Rows from block 2 of the text decoder, named by matrix and row number. Rows with one number belong to one neuron. Each number is 500 + 40 x the weight over the matrix's rms, rounded and kept within 0 to 999. All counts start at 0. Numbers have three digits each.
# fc1: MLP up (decoder.blocks.2.mlp.fc1.weight, 384x192), inputs 0-191
# fc2: MLP down (decoder.blocks.2.mlp.fc2.weight, 192x384, transposed), outputs 0-191
fc1.115:596480466533524396475529467491525466501513555544461484537471469480483515500488486474513471483524455514511518497507477479602471474547550436485500480478569525547441569588470494407514553484486486424533472525481566492469509453482480511488497549523540425512496462500508475485500506557501534489461581464559502491449510479508553506538553458487524457460448393532386446481466400480456524507502490471499580454468453535499519463545473532492495457494556496463490557448495503488519410550445420494524499512553530509544471449578540515449507459517491510561516510561513527488525536489508433541
fc1.116:490415460490479468451519532433552537457498509545495457424358549459480502538516525498509529511511438538495554536508479519508548497482511504524519483491517527519529541566511527449502557538548539525489538417516478498464466553470498537534495454459514476577491527549478498544486540524506447468522476527550519517446513505488455466516507445455507465444531549500514474483585509546464499465468562473600524482508551473523464552461503498544478495493502483458565606515528522504489502450559480536544418552506474475484454452517476422546583511540485573573530470529460474469471464471495546428
fc1.117:525518523468524475528464493540524516508569469556496421523505539484521542503569516512480496483493454492502482505499547497549472470546527501477488550521500520549498478467490478437523527500522582531556490522525500504422522473491469468506482489466437502569507470472511456525508440468473542476530544422505451528452497460551469403529467496416491520519526426443568466341468523493479508526451511538492467456416452475501459486503534536585537462494506495539537524509511485459542533486477506497514507522460457482598476491476511472478573458474506494524509418459545480519544529449514424516
fc1.118:506452459466432516447475484497461527481470499504491447577530532453478487498463472533415545563494563527463500528427459470493479500448498525452493497501561462521526422486438451482500490418520459482558494441527436485548472565527441537535536573527483500475505494492524501496553610426413527510474494513493535492479488467531444566516465561430485475468580497494581536490617500564517623521489504443580511422492574521516447458455506467518532517495496477487466532524478515495531484564527460564556448524493489619484476517426533459545475509489501511579517488512523472572442608546522455479
fc1.119:488471497491464564502545523399566508468445489471428537513541486428500499524490468485533486454502533472422469473463374548523497545506595503498531552373446582514441460533530413522487526478531456464473465422514510541552447513497490530464480494428565536486495489550573541493526530387496508528492444493453521477504482475503396535531409428493455482502605523506520500493496498486544541491503472540540481495530538470546536517447497513483517452540586483494483533501481545436483541463497521460515429545479497464484554500531468518517493563497469576575522498467510481548481492474528570448
fc1.120:575496466497435481467521508526484502517535514430484493454508487463555528556576526574510474459500512489500465574544501532469551499506579465445449522501524495510451466466523468472546464536491519455453503476490477595459508487403508479517488507426421442497513563428519509494479455505497488503524477439450481459489569556578567484521456497489482458572531489499472511410528460524458442494510516440522511459517432516524498482508439573559548447579479460605414480501489605497529483477523519497544501423510475383555459521488526454501480564536456554453437561444496505539514468500526520507
fc1.121:610519455530496562455435470538486468472515481431508450527483482495455467499520535498561530471444507512467511531473460470516490521494390489472453462431440422514576533550495500471505502454485478511483524475501518491461497526487531543576555505502473561536507461418541509528474503459475478506539499531489545478534485524535504512513394497467494479529496499534523498450523567564507506457479431500530515465544553519569535463475461539537514508468508499490494475524538506475436514574506506483522454552483489521492579477450530467574466549498488503557492514477446544456566506486459602478
fc1.122:535443520497482510511522439496568521459530518540530486547497495486497507534480522537515502435543521543446494473489459497520534485549498434508528554486549486517476509508515453473505551500515593534575531438470553473483437548547436472491434420448553422463511454518434500501483480512507445475498495460489514476589488454454499494468466434457507526470462507516507524433517532420514475437548556464455548555404485528488513537543539525508532477492556475524475552484492532478468487465507493545525411516515475465539482515480500422547535468474497465439483495520550526569539490502524483441
fc1.123:536457503355442407492550491501458510467546495482559551481544479474510465504501537484457478496507511581513595423462508481539531510497526499448482567548539597518490507509534460535527606511537541552526380503435506412535458457518510556533499547497543494551483488506410445514460551491498537444420486502479510453436402505546487517541504560554492478497509421518448547518566485506552508455496552499540584506457507482430492484519555563462494499569483506510552499551500493520453443502503567488540448557497480534519497557450545515469500481498503434543520464472504565507493432511501485508
fc1.124:491519536514476486500499433512549493471544542553420438539530498498512432603507480464566498498577483393604498504550511527503515467494497465488547447449490484522544486468469551499511487496533572512546455471464562485591505469507443511569457473512574412569545488484499546478446543516517419525434497450533644431464450424517405525568500514438438517526496455518473505468431547443434475518496537457553563529491492518460475412484518553490496440544481453521525540522477502467541519498502537533524480463429533544483519466486548445500509514505540529548510505507510457555449537482519482494
fc1.125:517460546555471487511580462517464548473510476505477492472511455424507420525504517505566557519433515501498487448476495500472491492515414486519520464448479499508460448520403502514499497469539506461495505542589518456510471574505475512513441466492541538483543473477519443502524476509475467501533524534507545495469565442532472479615530548522441562529562524447543563488504534487404519436543546540518453419527499501454484446399483524515543453525544451527534448543477515510485609487511458492482494553481523490531491462409553458553567473498420497508461567453437484487517464513514492433
fc1.126:451509504543476539616511423471547510513469515491489464522481427506503549488466482566528506474447468461512467504547449520461499495487542502446542514422448509636464470545494513489473525482508528557466504509485433429442449537494496510463520439517518499494461444449498531441535520495517484469540467454523550462515483477505478505560519447501487526512440487505509425507491504459512453510522466519466469493472433467473489452565550447474516389494465429479498557456527464484523476471521474499560491526477564520517522476460484503474434486561522521542458553518525548486571454485526499524
fc1.127:508501520536515435523550499516505487473600478507538494490486498482428494488490518496594513411487500488503503591501513492543533524467523469466489553544560481564443544538542517458526546502502558511524516475553545493474526452553474470493465557461577431564523488535487514520476495510552514478473422470453502458463475449523453542490546488501493490514551532521475494498509577455420481495619482532448576480504481487467403526465478566487418420549456480504490536502457513483426500478514510543558501544477456513593468529458481445509472501516564507469514504500545533476472460455548471472
fc1.128:438594485527529501492471535525535501518514469515474431473479493494478537527527519525523463452464532508489536507456456448538474483482560517439488493511556442492454498510446484472491564437417449555527416517476560525538511489428520456547423507489491498516474533429548501468598519460556439489498518452524488551513471512581477603501466460532506509502469560506446462438559526493443426454476490536484538439462446534543496495476475452564464502508589477481452529460490496453517491457469513498496583497511410531540474505565475486419542476474476496558449565569531579515475522446490501489
fc1.129:455483521528535522547523492502470490513558463530476493548471514552538481402524481542508504493498414531456568455529557484526421473507559487483458457395478506596469445555526510509536484528558487489531470464414468423481484485471502435492438496480490518474541494465554444458522436463463474465544526450519478487465506540570461509561494483483522461511463475562496546485449527488473523511542455557493502483481447500506470472436464440479531488533533549530566476513461575536481439532469527558541501495533570508476508550553487518476504457550575504495544518467553485481520509431471462483
fc1.130:554498479567508484455511534493445515515517542535521566521533457546516481495512538517523461493461536546537515495469488466548503511541439503464508552509520503464570509557463542489497473550515522524495513496495386529507442488509454527497402507494532479546390565482434494414450497428484508557464489423508483526469502455493491502525536510501514537478507518537494435464544483530442500458479507402546516549543466537472465362419470539424545495437499439540489563547510457452485538494528526479459490584431485510605492436553516511535578505581497458447465490555569496487432557476555525462
fc1.132:481513398559521491549504465483448554534522509465476460526493501521459420488477455519469516491399608522503462501511426481501518512491484489516472500454437427513520546482486499511598588450447507500582465531561483527523462577562528523529528488444453488444496502406444526505573412461499557516508505479430520470512473539593524452503465490473485446541443558474511537540553510487451474552472540527481459449561489518512442521417417473543506497458531556460490511479543440526516495405524530527517488551456523456502504473418583414520491460489482513554456499469478517460516574509574541522
fc1.135:536517439495474473423525513533492480426484547523481547502471489552490526529469489549515540453520462497500562515501462428501479522526485470472508568487553541501574521552548484572511471529463503582454519524468524466471460471474543510445489490506455477531423553467471555594473518495484498392533491518501447461566496470513508519582495497432485433476479501577502460491481451516459504443483453517478495431559497534519490450484505513519474499576506455516488505556477564506470506508570489541572509501515499443531449525492455578502518510415435523537427552504558453490419482517537510435
fc1.136:485526544437457529505471416433512560526497473500425534463497551485563509505534545525541436458468522498558466462572491506514514448531543484451509534472520438462553456526436559428543535527438419597505466578476457525500443578437473476561478566415586500543479538483509541536443506586521462538463465533457519497552470413492557525559463419454516511526483564473478480476471528501490446418496527506554487471490481493464469447414506542433473489543509458477472423463555513445554487511471537501532484516442474468530447494530409492518542486567503537560476541435517574540552518469525479501
fc1.137:516467491453512510512441474491489532503460520447525522495508435409510489435464535502532519483486497484523550528531516478515530563527494517489511429453468461492507472531477523446519526521524483503560452532506464439509407471403507465499436535545471553525519508541522436449501527550517537474436493508464524569432505517553532517521472516427539509518529504551491549534546530401461576442518497480512541516478529557570600448486523439534534484543482538476516493483539491506544460409467462532468503471515516481545465475532521455482533523511445512555553507421578515541516480520538479443
fc1.138:475487493520507521510475457549549499506530501456550506461432546466498530546498533505478483507471547527525470406452494492587418519516481468497501547517500505492478472546500505465532509556541535559561494478539463500483512482433458581590454510461501469583482522466416460518502543473544479454463447466530551475572526496490494515545530441481500507538436510545535524436562544459482487482501515431497425506477430521459568527521532556521536498483535510549485522492491558448496504523466454537492485497473556495479496489499518567534561521507548579516469493512488517527525468480512494424
fc1.139:500551474486576496463490578455472525499510509538502554501608523488444489489484531488476522509416499509511465524481521483547439518497478547423508510482625569540445514509534509482545524508568500564469443444517494498503510561512531454507527504451474507547482499540501424492561540512581470478501547397514477470499445479473447533587471504546482496474468519511500478552531472534436530490479477496537522434515456551424489439510462492473532448521532500490492451576482461525502517537448503485422484533527517522459536436459512516464540537538453553516551484517491606496503486500472522609
fc1.140:491495442564545526505551532535454557535547509524457515534555463463486490543547526491538473552436478468553488481474506457466475471504518594471502371497514456506463470522566460499501538519509587497478431542482514442509485441540483508504484454481533409533570513516443457457491538407546517543481527528530546447474494553484552526517514486520582547516525500498608486450472544532449537443491499493466541519530431499573518459482537523520581478489552446568479455477457467494522507515480488464488480573507528487483512504550456507483478521521507523514487527458519579489436521439518448494
fc1.141:496469537453475490458530483466497538529427505432523525619467522494511498486458537515440584491531546612475496457489536490560522567558508473565436517437437504501511537501478462500541520483490420503472493466475513463496432584524508499524526519517457542530448540423447450486419463506522530509469509524494504474468548458469472488475485561504524480432479525494495534511490523536498592529532575440575589438504495501522445517468530495520463484506485434540481485469522459489526519480518423489559538545516535551535562529511464471513470465503490477537530477516503536583429518548486504459
fc1.142:503502501511472515493511470466562567545513430467424508540405487508517499576428479514516485501558471482464518520467493490529496541461559600499551527464481515503526565453454498470518500530514527474390415427480424443466501542493489494425475494509491507459437529520572492485560502531499540471423467533409479432506472536551471537534538525469477485471415490513489501547430465528453482529458567444597503513541586569505434479455462522548501487512472406551583440492554481490496554551504473518491428484429554447477498547469504501546456497519475563572509466491491521534527455506445438520
fc1.143:467449448525491464538564503449515509471508571512520510482529508466460538538561514536499502466451448450474507451463367488519476510461487520451443482466521554529530484488445544489521504472482601512468428507455531489523474463492437411523516536449518470537374550516533547549462472487442533514502420558460505479542463470479462562563491496547518547503531512501471511517495517441546477382532518475527484454452490520447468526463461545456428450511545440477446488538533473512448512531530553489530451463538475449522424453476485491494519532519510488524532477498506530511455563451483472436
fc1.145:580555570443462531505519427466532459407464481499503479529482481494492507558466558532509556554554465561538556463459479517509468480445479504466442514449567525489536481515476474516518485543454534563514526519550490488462500536496472535536515511479541540585504461434511522530480584471542454492552412468574517466449499497531491524560466485516582474484498505504432442488499471429584525459514538487628480450458536506509517488505498508411478437550545477532484522492447560505503474466513502468514573512468509551474503470482468496526550492567510487549525584519555503485471510495471542480
fc1.146:527428525491491447549566465581512488443454478458516514514542453514452453485551528544505593437480500499479508517497434508525545492468452547504512461486449466514524471563438462530532556480561434550511414491485601518455478481470493542454534611546446496599501454470570445461513522480537524447499519512456536424507474546470465538479467497530502460555516516491407497474472535474486548433509535529464493483517450515486472462478517540515547458481473417577464499556472512454470552563437538557550497452468553495502518488533542465576582486466458452479532451515462436536528492473490520514
fc1.147:525477514561459526446497487564484488522496453460494495483481452452488557484536506539557486492487586516544410550478491525546495465562511487422445504471501437593504420511461506454477512471509463542548478495547539489525525526506484441510436507488502509515498457533548519493475537454536511500478500478454431443440452451509554574490505521489465399447544455391490525429459501552487508589516487509403537469461459515540536447526562530540576490545513472510491539524520514522569547521503503539463604595460518453485501482465538480492500536553461478521534507474493443492489521489506527488
fc1.148:520546511545528518563563469499438510503479431452466527572549451541487533532497520546499491478429484589429524554417486485456508525504547474499418479466444430515536529570493422572483553508455453549487552575412566425541503482471440505475523500451479562463469546493494499442563476538502547469417457503433481459527524518524530534578487538461459468478497589529517480423460454471479501506512526428529511413437500508511473462513451487546523503487504416507551520448512523499449460467473500494496525542469553486450482441504523591518497456525563445476490481461540547544517477523542427580
fc1.149:510534461467450488504502542575516587467454461583485513527434455446475405438493465475501504510526548437478598472589528515471461545512474465485540450461581532496503513472425436523531461474489516498539451520454528449556508456408488490538554552500497499578523521393485509522448484453550485514542495501490548408459514432538548473549463485512534472491485460510481432523447519533496526460521493556439482551509497451518554517336503474466547482513463491546502482535488471515465476479565518500485556570506527492532496480499445564478508589546463540517533551443501488549433496457528468502
fc1.150:540429482465444456573501430406499463487507478485484493549477525471521541527503504487533536462526440485448487548483486502516493556465498485453472514524488492487456561567459513545518467469468484424464520471478466493472510490426478512480549542496468487486475488537506517521459489545462511458475502493481447473455493479542561558525513446431479469544517442573496453447416523475506462467618500445584524615535500516461517440477429547524507514503515451514565461527496525472460548454496422573552428512548523463526516492537535557452546470525535550501448478439514461512530490490518486533
fc1.151:523461479407521444546490489487501562522477528576411548525528524435516450489554484504465499449512525468471583505499411470541428468500541502506460518396494532522484495553495424534477514490529481509547455406526487510575476500499454375497521551509519530500515515565447503526503483534490503486460601544507528508495525520461461463499537441572492511571467534522479536510554503472446525507480521508526476502510507481521556472469551526491508475543503493516504491454480541546509450484509477491408489447448535512474441541514544482483537481515425503518509487497524470541464461480484486463
fc1.152:494477490478460438479497460519469526459452455602502520481597520414471490462474533530547491458475498487505519491520483543504474588534441518510488496499529476530480434511486438488483599539570600575507525473495471510479395445502529477474471488456490447497514534478482472543499533506470482447523425444426470518446495518479507471544506523533493481478514502581532517488525530460467481506505542451499482463433514514557481496521506532501552509540467546587580573499435490551547470442474499484542441539447550470467486487458437479488522529504472552511511524482533485490497466510506459464
fc1.153:521528433508524476512500482560453536482464552556527475470493434451467578489472567575491469500531488546440451498518521469542534505504466494467518518475436474581484577505458484555497465435447415521467463551529455398535449586452492366459535515492544484468500460554497539452527457498461554450503503592429564515567472491554486546468501504508569522524462419500525466489524542499456533532481465566464507450466497514488506473453493537524491408519532516515466539519428468481486482494514530547550502523470488516572558423450506518488523444510426484468559499523526539532500557552473478517
fc1.154:468509520467499498532521512489509552431509513521598518539442537456527526491541501513505487497576456544576429498538462555440531503549476480548475483483516516503473524484486481484560575423484511510528512531526505540442473510479470447527505535467469509503494523431513471541506498522458488501502554491476494491534511502532506489537498458511574463457509528494606519479527544444457428490499565466465482464534461514517529460483442443515467470488426412516391449502504431475473512455481529497572458529549555455556523447495505467520552507501488594489550559463521492453519500472548474461
fc2.115:503532486465535544481511502466509522483528526472462490588539462534486523469420460500562428510521535487503454533520469463442516501499538419423480504518499504497468494463454507502525535605504495535630480519420494517483491435558450513442428507439490477528512548451450513489499474526501568537446520451491437507464515469509474575517450513458454467465538479528563483518548495586481534528450529445439510510527452529594511484489462446506503522600438512419539556451522454473476555554431533498493484508497540496463547524540508504482492507499483488474518544517491454462517544470515535545
fc2.116:468489473477488511528451512524530534467445469478507479508498545542529488456462538482494527523458477486526438525506497455460498494414608536541530477458479533503469588538543483492518462544520444459531492408466518542518417438494441500563540464480571552531426409486562503528497511486518454495514549509480484522459433497501486518493461462495530500542533465582511437513559471558457488529473503512520468524447492526542525489526498488466467480518531468522529496458554519481498492551506470501518515503526487436538471460568459617470490497522500482465495453484446510481446474452512499516
fc2.117:496510472481478468489461545545474483495499534506516581490473528458502512485521557434477477456520520544500526518498455462524499546510511497472534433507494531512503525512491503490449463535521532468484465515465535485475505547578510583450550547473476429545536534487442462469505576481473546531504596495488455459392539472475493419540516505493463538535550516513499475470513534495526510536480480484428528546557472481444483438443467474466502507482467584518499493513526602465489464460538531577544436432505489528449473528492547513470578484553509584466512569513484498510469533506537540514
fc2.118:503469560462560488538508465534482561502519431487516532525446471540502574490524510433529498551582508454528454545470471422524488549504464490523457530540533436538470516455551538506503486540565480481454466449442460503544468429546495546507530551422461523540504569410432549480603507518617490556526449510525559484497508454529476501487550539470531486532522460558420401456415489454503434446490414514418484552550490502455518390540508542454468503469539502473478556528473503474458467444562521517511464537615542539546517507470499523524440513536600535497467499507452528537493486548455568458
fc2.119:539497528533527526499520467524506457595536437486590474465595413528518452481560495437505524524534531502549410511583510480457523508496528551509495488521508495509462446477531506560484526507511523530448415502443490424529465511474513537487475500545540517529541555380530494557593503446503526451477489517492580611579499444510495443460556475391501526482540510477533484524529458503482470521539558573459484478467499519491537440543436475423465480446510501568484493489501591512487491449487520493448486469474492512514497499470530502469442462481486607442522461482536497493508473480541481453
fc2.120:499420465456556469417517507518449482431460418544541469466491539431472457443515409478479569434552501500518510505476459497532464552508497539487449529555482522493470463510536551463554480514542508403499538578524512426569476452495414527510447452511516560485474459483526520465489538513527516499511553503606483456526599455478548476523529572527534514508563587514500508468545538475500463448582413490494510534541619508525499517542512509540512516481475472491561515457514450483524486474550453499496435437520481529530477547483450421495588533526519488492503474538556513429519420459537529513
fc2.121:463456477485540473487492512487520536434551464475494499481428507464567550501499537479559471552541498516467488502535459516552500558486502466505461515480573500515444490527509508488502500554516525519512498553558471480529482497463565480498485480460509471446468494548381478539473541480522544433497465485525544480521480505440538556563491496514475448477469514482476499538507544519523513487516484493454486481439467496505523461453541541470481475519582513477464488502457523509542453522499489476456477502460516478492515458485490521442473527531470593445517509470584506495550483455457427591
fc2.122:494552520556468477507467521459490547531508526479453477470487521444552454519490522446509382466504573455494551424466485493508476537505524466502572474479597504516444544411530507531574516502473512512528478459551554491512490520543479450463542490496509522476465506453443520515428519527555438462569534485517439451497524510485521510534495503436537479515565468477501524556515515538538503547481517484483463522423507441486490539520492460452519531510559510496436485437526529510464524457435470509509554469440506511478466453553530533508476552489514471462424467500508482462462506509489520507
fc2.123:468483506474534424440551539508469520468583548446572444557479575415496453440580451577488552511482405508533535439422497577524488406477487475518493463451527495507447452525503531379534504467464515445467494456523470561547573518485488591451491470499531480531463523569508566454497425464514520493537475493512550496486494455533464550511466480499550426569531540494459502476517483563537610459459482497544435552536516505458554566552533509480489535531468473455451545493541529451512465497546468521512481485500504540492470552548554526461443493494534448488485460387472495546532500493515543528
fc2.124:499476578520501454526475510486485473456464507527511515459449407458557513492478458540475502468393448495503533461539494383466562443397568475522490564432531465482466464478558472586578515483463550564452495500500520474501502502568532524463475502525549528503456527553540448545517534451478520535513515542522518555546513427533504494479460492512513545475498544480525522464508612397446449512499518448460525484549543477533459553470503489495523539561422507476607496461537472488559472486502544443455487483503464499468495524464525524518532488520525477483479458489511543482537520471486526520
fc2.125:553512582451495417542569474515454489545474505497455591537506561527519482483428495461498461512491475615534503459488514451535484504496497482513510533507523458507575489545504507477515457498509513479494495539540625548578504498502491532444477536478460408501486535485438525537510556492505512503464471425527471472459478462518491475512454531449414523518478541569452455459551461513566531440514508487460537424471503496560530515458537495421431579548515465454531466480525546480534535489470586491467514463434540515558529476496451505517468504526469512467463619580460532504467457477496439502
fc2.126:587558546507558572431509505503557531517524433469513604489514493540508493462477493414520507509484545542554483550476525412500412515509468495520492461547507533382491524408481451544446436527507518516459544473480490502481520508584496503479476513538449523421534482538493416482526550502500491523569533442561522466496500532500552460467537462546469509481516434529533544472475568469448484434513478485400516501438488503488471496555466475510439548498546548483494405546554509523495530530530525538488426504486462471441439500515502498493500518517526523506452577536508473510481463530447486506
fc2.127:502497472496534505505449548478493476544485542406512505578522469438458507478465484458474518470506490530564504495543468470558463464539451469518578497552564484451519458522495486538449499407406483485478476415562460454492505479556469456480543511428535536522539557465499477503513478498546536539418457490570516544452534484440448534565479510529524520473431541472494549463464472521500470526524569512484539531493554539544551537490484477503407484515517551464540475467478524457489478472513515510530521593552451586515420482478463509429529483419485526484539544505474452467453547472541488498
fc2.128:518529460487466476512572465478490481492538525493505443487453462531461531520483483537517542513480508426535441474501523511553475519493446432609509536475534494513543476488449432519535510558566512469509589533489564474404465540523578506506568522481502541498506506480500543426511454475518450487539512569497496419469483437531489486515457520523510492490565523475467498526480512566567502516507518443512492407575557462510445515501472501572523457496519497523518510518504473483490505489488480521489484443474498404472507553519563507537444500420456533474539535464502380581524521515432518452
fc2.129:549481498484444506472467511488532405482508466491509509625552529491482525450579503480582565479512539469487481517547551503488563481529450505530493553530506503507496502478475575538523506514525451534457436494469494519510534517531528518504401537546473472560525441545483492498494505489483514457497452526450500453528508501538450493462438462460420475483503479494503430486519547503535593466460507479529473471463564549514456482492506509509490388464432532487482501508493505502495446499551470548477426523495506504564443481518536517483511416445472500475484542498528489571516504571429499537
fc2.130:479504558524451473422419471493465508535534479515580469507554539541568564430563488475498471469568531450506523518524520482496584532489471513471461485544534526558447515487562518529423525590548526469545389462416545460483533461533485525436465534499376518551484466444475524457545514466456481505569425523491546431488497496466461492501595477487482514461462445481496475442530547546581551518472462487538492503442447515464509467559443517516516594485529491505489506477475518484458523557485556506474500484486543492520522554482498480494517505530484441538377472496500530477560527485504484526
fc2.132:499411512520497582463482422509486430481477474505473508548488498519462433507516453459484583551489479552501558540429466456445497466459406507520603489557479507414523484494527410529525513474504434561534486560533476537557535554529475494499517450527502506586546448456469473518515565397513446547520452510500566553517521528530463445528536418520388518491494516503527473578468540549575524411543491498565537492562448477403479572461458545497551497577514538505524462450450558488501507480555477432521490462492591448452569500463527500434496454491495424450530429579606487518534568470456554554
fc2.135:516502457479411514500536526541483588487505444473559481509506481471512501497510502506463465475531498527548496520553477540444515406538419501551481538408465495569546549520515523544451466546494473506507453486457491431470447486524545553486546505523466471503487425483490475516531495479432509482486519478479520529489485561582498534464495472433527501558445480510529487465510475543448529448566525482476490473434457487550554488461550532442530517519510492551506476515560477559555519446474516489544526506524519490557526538498507518485436459471510553467513517538467501504491534489451491498
fc2.136:506604507577506460547507585466463589529476497543512532471454573529475512438504503582470541581510493518443504504506494541468474450473520535446440495483456521627509430532466471501451463538445479536513541528472447512499429484456470490468536641518475516449518532467493556447488472502462514554476568466542523474435539453538458466428440500498488456408509500548502491425522501586521488542495538481485543434484497451587496507425515504543549527490479510498474543527492495418491542464440534542499443455538560517452540488480465451430466499543486509472494528537486455547556515538435540460
fc2.137:489510538553522444590545483462515523529496484593421537502509449483472486447557552488498510433517463437503519473480500527446481492433486485531458510485526517553450566496375532524543471449551531534500520475515532428521452446452475504498536560482538438521565502526474488502494533455482500473450559484533484493489516490497397482437489462486491488448516408506458499510500469498520527456463485540493520517466493511562418502503547549570563456466542535529397471478512471566508439487471466530482516506508493488524558463414472520550532456507532467510492518497481508547491549612534483506
fc2.138:487474503518493458511510511441506541489544515504477516500505461482490521487513456507526456456496582486517483554532494544513519462514529433455550515487442485434534521530559420601490509539507495495553515507529508497478565487461479457483467480459517500476588537465497466508489484458515489533515523510564541530489521496561494515566516452455466510562501444469481481553550513508541496503543505535536482562419497525509456504508508472516513496491480545628474509492533457502452483522552503507540511437508503463517506514454501492512450481459490495565545553543453522486534502514448473516
fc2.139:481467457532529509511485480550505474408582472513495543539510560549448608505547439504515438420555493487536490502518487499530479480440436473486479523564489501545482462448577497461509498513516466484525496533489468533470475464471429528514471487469558530478450505493513481542494446549482522469547491520539502442459471545491531548469538442472483491498450470485445537538467547569552582533436503519469507522497528483562463502435437484494503514494479504464532575454423542579478439484518522471499517531531542497529498486468486508489554477554624474512607433455499488529503512488433539428
fc2.140:510492562469573483481504483479491512565550526515519496482496515443460530478508526528499494458469492518475509494473473499479521497510423520528492506488496512508484474414552537516504530526421406463513559487490499521489529533471579472432491481555580501511498483508502456497453474501480483559556487433466525494497521566496538563557513479534494445546471474502484503506476540449462497443547531533542475438539479578486426542498537528577447477479458528451419508560487492502528429471614564538504490478515483519485540461525498374477551473512492533506506538539506523408558490493515543488
fc2.141:516496497520493496537486486453512491468521441570495547454507527428524497489506508506538498481520472476519536538504480564500547520517482449520542438441555540519488524478497503466445484442484519529514445473513464535545566477542552484487506478477518430579510548478491475534476500445502516524486507488546464501474534449478470513527572434498567430540538572526411484483496478510518477490501518520450463433482530530458429525521554512546512482448486519520485498515467582469503478514580476446625493494548581459457493497459491543499526434489583459500460531577458509454435507507505493477
fc2.142:523566487573506506500566423507525457471414485479495531486510574552539490567543509649496494458516486511460462495579459487463488425490483442508544533422556544471495475478496504470406494455439488527514495533526506538518522501528500476507578525467586465403546514446507539504583432450502523535489590519410542505504450507485472578460454463476467573467490494465471608565511586433483492467470510552475482482492549585548471510478575595520537463470459536507520498407486567434501462501483510510552534421500488495476455487527508476532556561503489480520483549572465504508404450529403489502
fc2.143:472529487450479461453507480443536489527452496503465523471489454547488481542522446516470568499542473519546470499502546440443568456477534530501525494575461488494502494527451581485552504520510485461532529484501486517549515443560522441532498469522525559464473439506555484492534526512501436489444516490582486520452469547492451574573451537423490494487579500526508474404531469544568507518566470478504457495519459409499521483451449523481584557501467509475545517539443464519463489468478499460531496471579538528516408501546503526516515526476581510485479616542475502425448438468427522472
fc2.145:514485524456477446497521502455554503478508538432527447550520448450553526534549493467619462483563562532544509553457520508488474489511470444555476489433498502507438505514469530545460437533518534575556526497491477476581472502537486477519510420459500532453504535469535504520523462584484459484513466473460439482472535472537495473537543551466505584548519558453460473505513446537540501510483598478450440498492506493423441495502531460468467492482473559537464561488458496477462510517517536438535483451533460505525505557480515497479417586486493566566486437461565533463513519486443535517
fc2.146:494558494489505499524471512490535456568521478468503487520524483487458522460538522579472456541448506466467505497502504503478530444480507499499494467504488507466504489505444525478487510613514550495545560441492524529546562505574493528468497441533521520547525520595492499464464544522561481516592505558505477541492444549576556597482470512470482512541503471530461484461550435555469488478442485457462567507546438528416496377505452518546479492539401455498474490483447476578531521464530494513500523497517498461517477395485517521506489424406516454504441541526545449458482489503544497532
fc2.147:497474507520501536530514430476486519523522525534484454506471488479567508518572480507547550448573423543409485553545514479499503477574487458456453500496518598467487456499491482525411554561464489440529482498467576477450480545542523496521599471530499564497498434510541474491474540444527449547488496488518484501501455532437546447594532525522492452472452417424556500486481486519559443489527565463539524455473543446523535559464502490553469508502476465535489444474528525445470509474539526516483491487477448501482480520517463525453462466501491435577499470487518544496502512444467522488
fc2.148:483549428422471521601558549493487504511454445549481470428498453480461484517483514465546479493446419487524481526503508515513551479544447537550461565565517524450584524471544564509464473417525462486464470485521473482445504482513503520533475486492483564519472473426554497543505497483571502572512501408562460558494499420533543542466463484460463423556502476514499532514506519560451540524544517502492468558489517537470545476518547471476460476439540429614491572473534517495469460560502567519542495484495443460583439498505496491525560515471539523468463502477509519429503497485476500479
fc2.149:481533568586515447473490511492455497555556511465431527463572547456468541510465499428557484517463449536535515503472507559510456459540547477434492462603589589467454503512505510474532437496441487488493528411520472488427538533502547524504427507589455528516530536473401456552501517477536520437502559467497520522563413459495479504512466459500470543439569465476522464493555506550521571535524555584467551531476441524522521499483481498476470432442500524525488545517478457481536501427462466544546473506469523446510488485525490508452437526508444577496525453452510491517503491489556503461
fc2.150:526506530520506528451493560559488535550457467496557516524483498538525457445530537534504501512539476584557411467532488532511500587472484477497530538509477557569514419497533473455476405484484531499520492550540514527459497492534543456530495542486574457489514473475453573523562547474538485513474465489493548523509509513440491453524483501543497467443483476496579476521503532499465452514431460470479532489492502481519529464495486502466558516496502519477508466478446517437454482449545544448456394544549538553491458512485453484477524511545464486567545439457538558487470467488483517497
fc2.151:535465507516527491554537511521502597485435511440487482516462470521476504517499570534543478468476527474558477559478486472508532521498479479502484499509513549575517591560481472501546443545550527564426501547475481493478523532453440497456485476476514534491495516523493542537491563536466552554475547436455518462551531459474520440448417451519441534555433469472486425417486449422503499508488453490476463520498476487473421481551540514490482515476565447465520470468496492556477486534435437519526531441524546520528446508471522509511441508480513548479564511504460544503489428456517471514
fc2.152:551483474526479509515539507471461489500541492510518477434415500422562471465454504450509486534515481462523484410465508502411481503512447540455492417501439497508457507547510469531548512494541537446522503494541440441516454534463507508540510493508532495398555573506433564484500487522540513554513476511447493424491417503446563485507538530504474495547486492555463530518516591513483526557475440467492472502519557511485543522493501507576486483483518479498488533529520521480499569439552425458493492488539534430468513492460486484578432502648506505443514483502555480498539508529507538509
fc2.153:554527495458456479468505450538500452494590492508544538569520472434462513481513594395518526504503439531502457475464483477541477540541517533517571525398502507506525469535507417554549479475472525502520500479536562496499455563487476513449532553466510483494470485507496493469546467518539467554562531405419587534488529481502504451512545443531452535549507552518518500489441513539429515517535475432418471555530482456425561511543504567557488564491495455505575518612504456538476514514473462513465424520528463460538539488493502575520499489508424551525471421499464492511500435526558563479
fc2.154:479510509420561424499593493539491513460408449447444552570488463486538556537470539535482480482487474528547532511436512481493509529510504444463502426441538494481555556531498481527421464468456563579525379526460536549452541509475530505504520532536446524509490549468511529533450484540478569532386481470512498469494497520448528436484496552504432500486491481458457483500482589463487471585584556481479498449537539475528479567453482504504471483482500485499457468475531503554463548473548483474569509501556463565422521486503471467480483434525445434514530478533520498466531518447519563560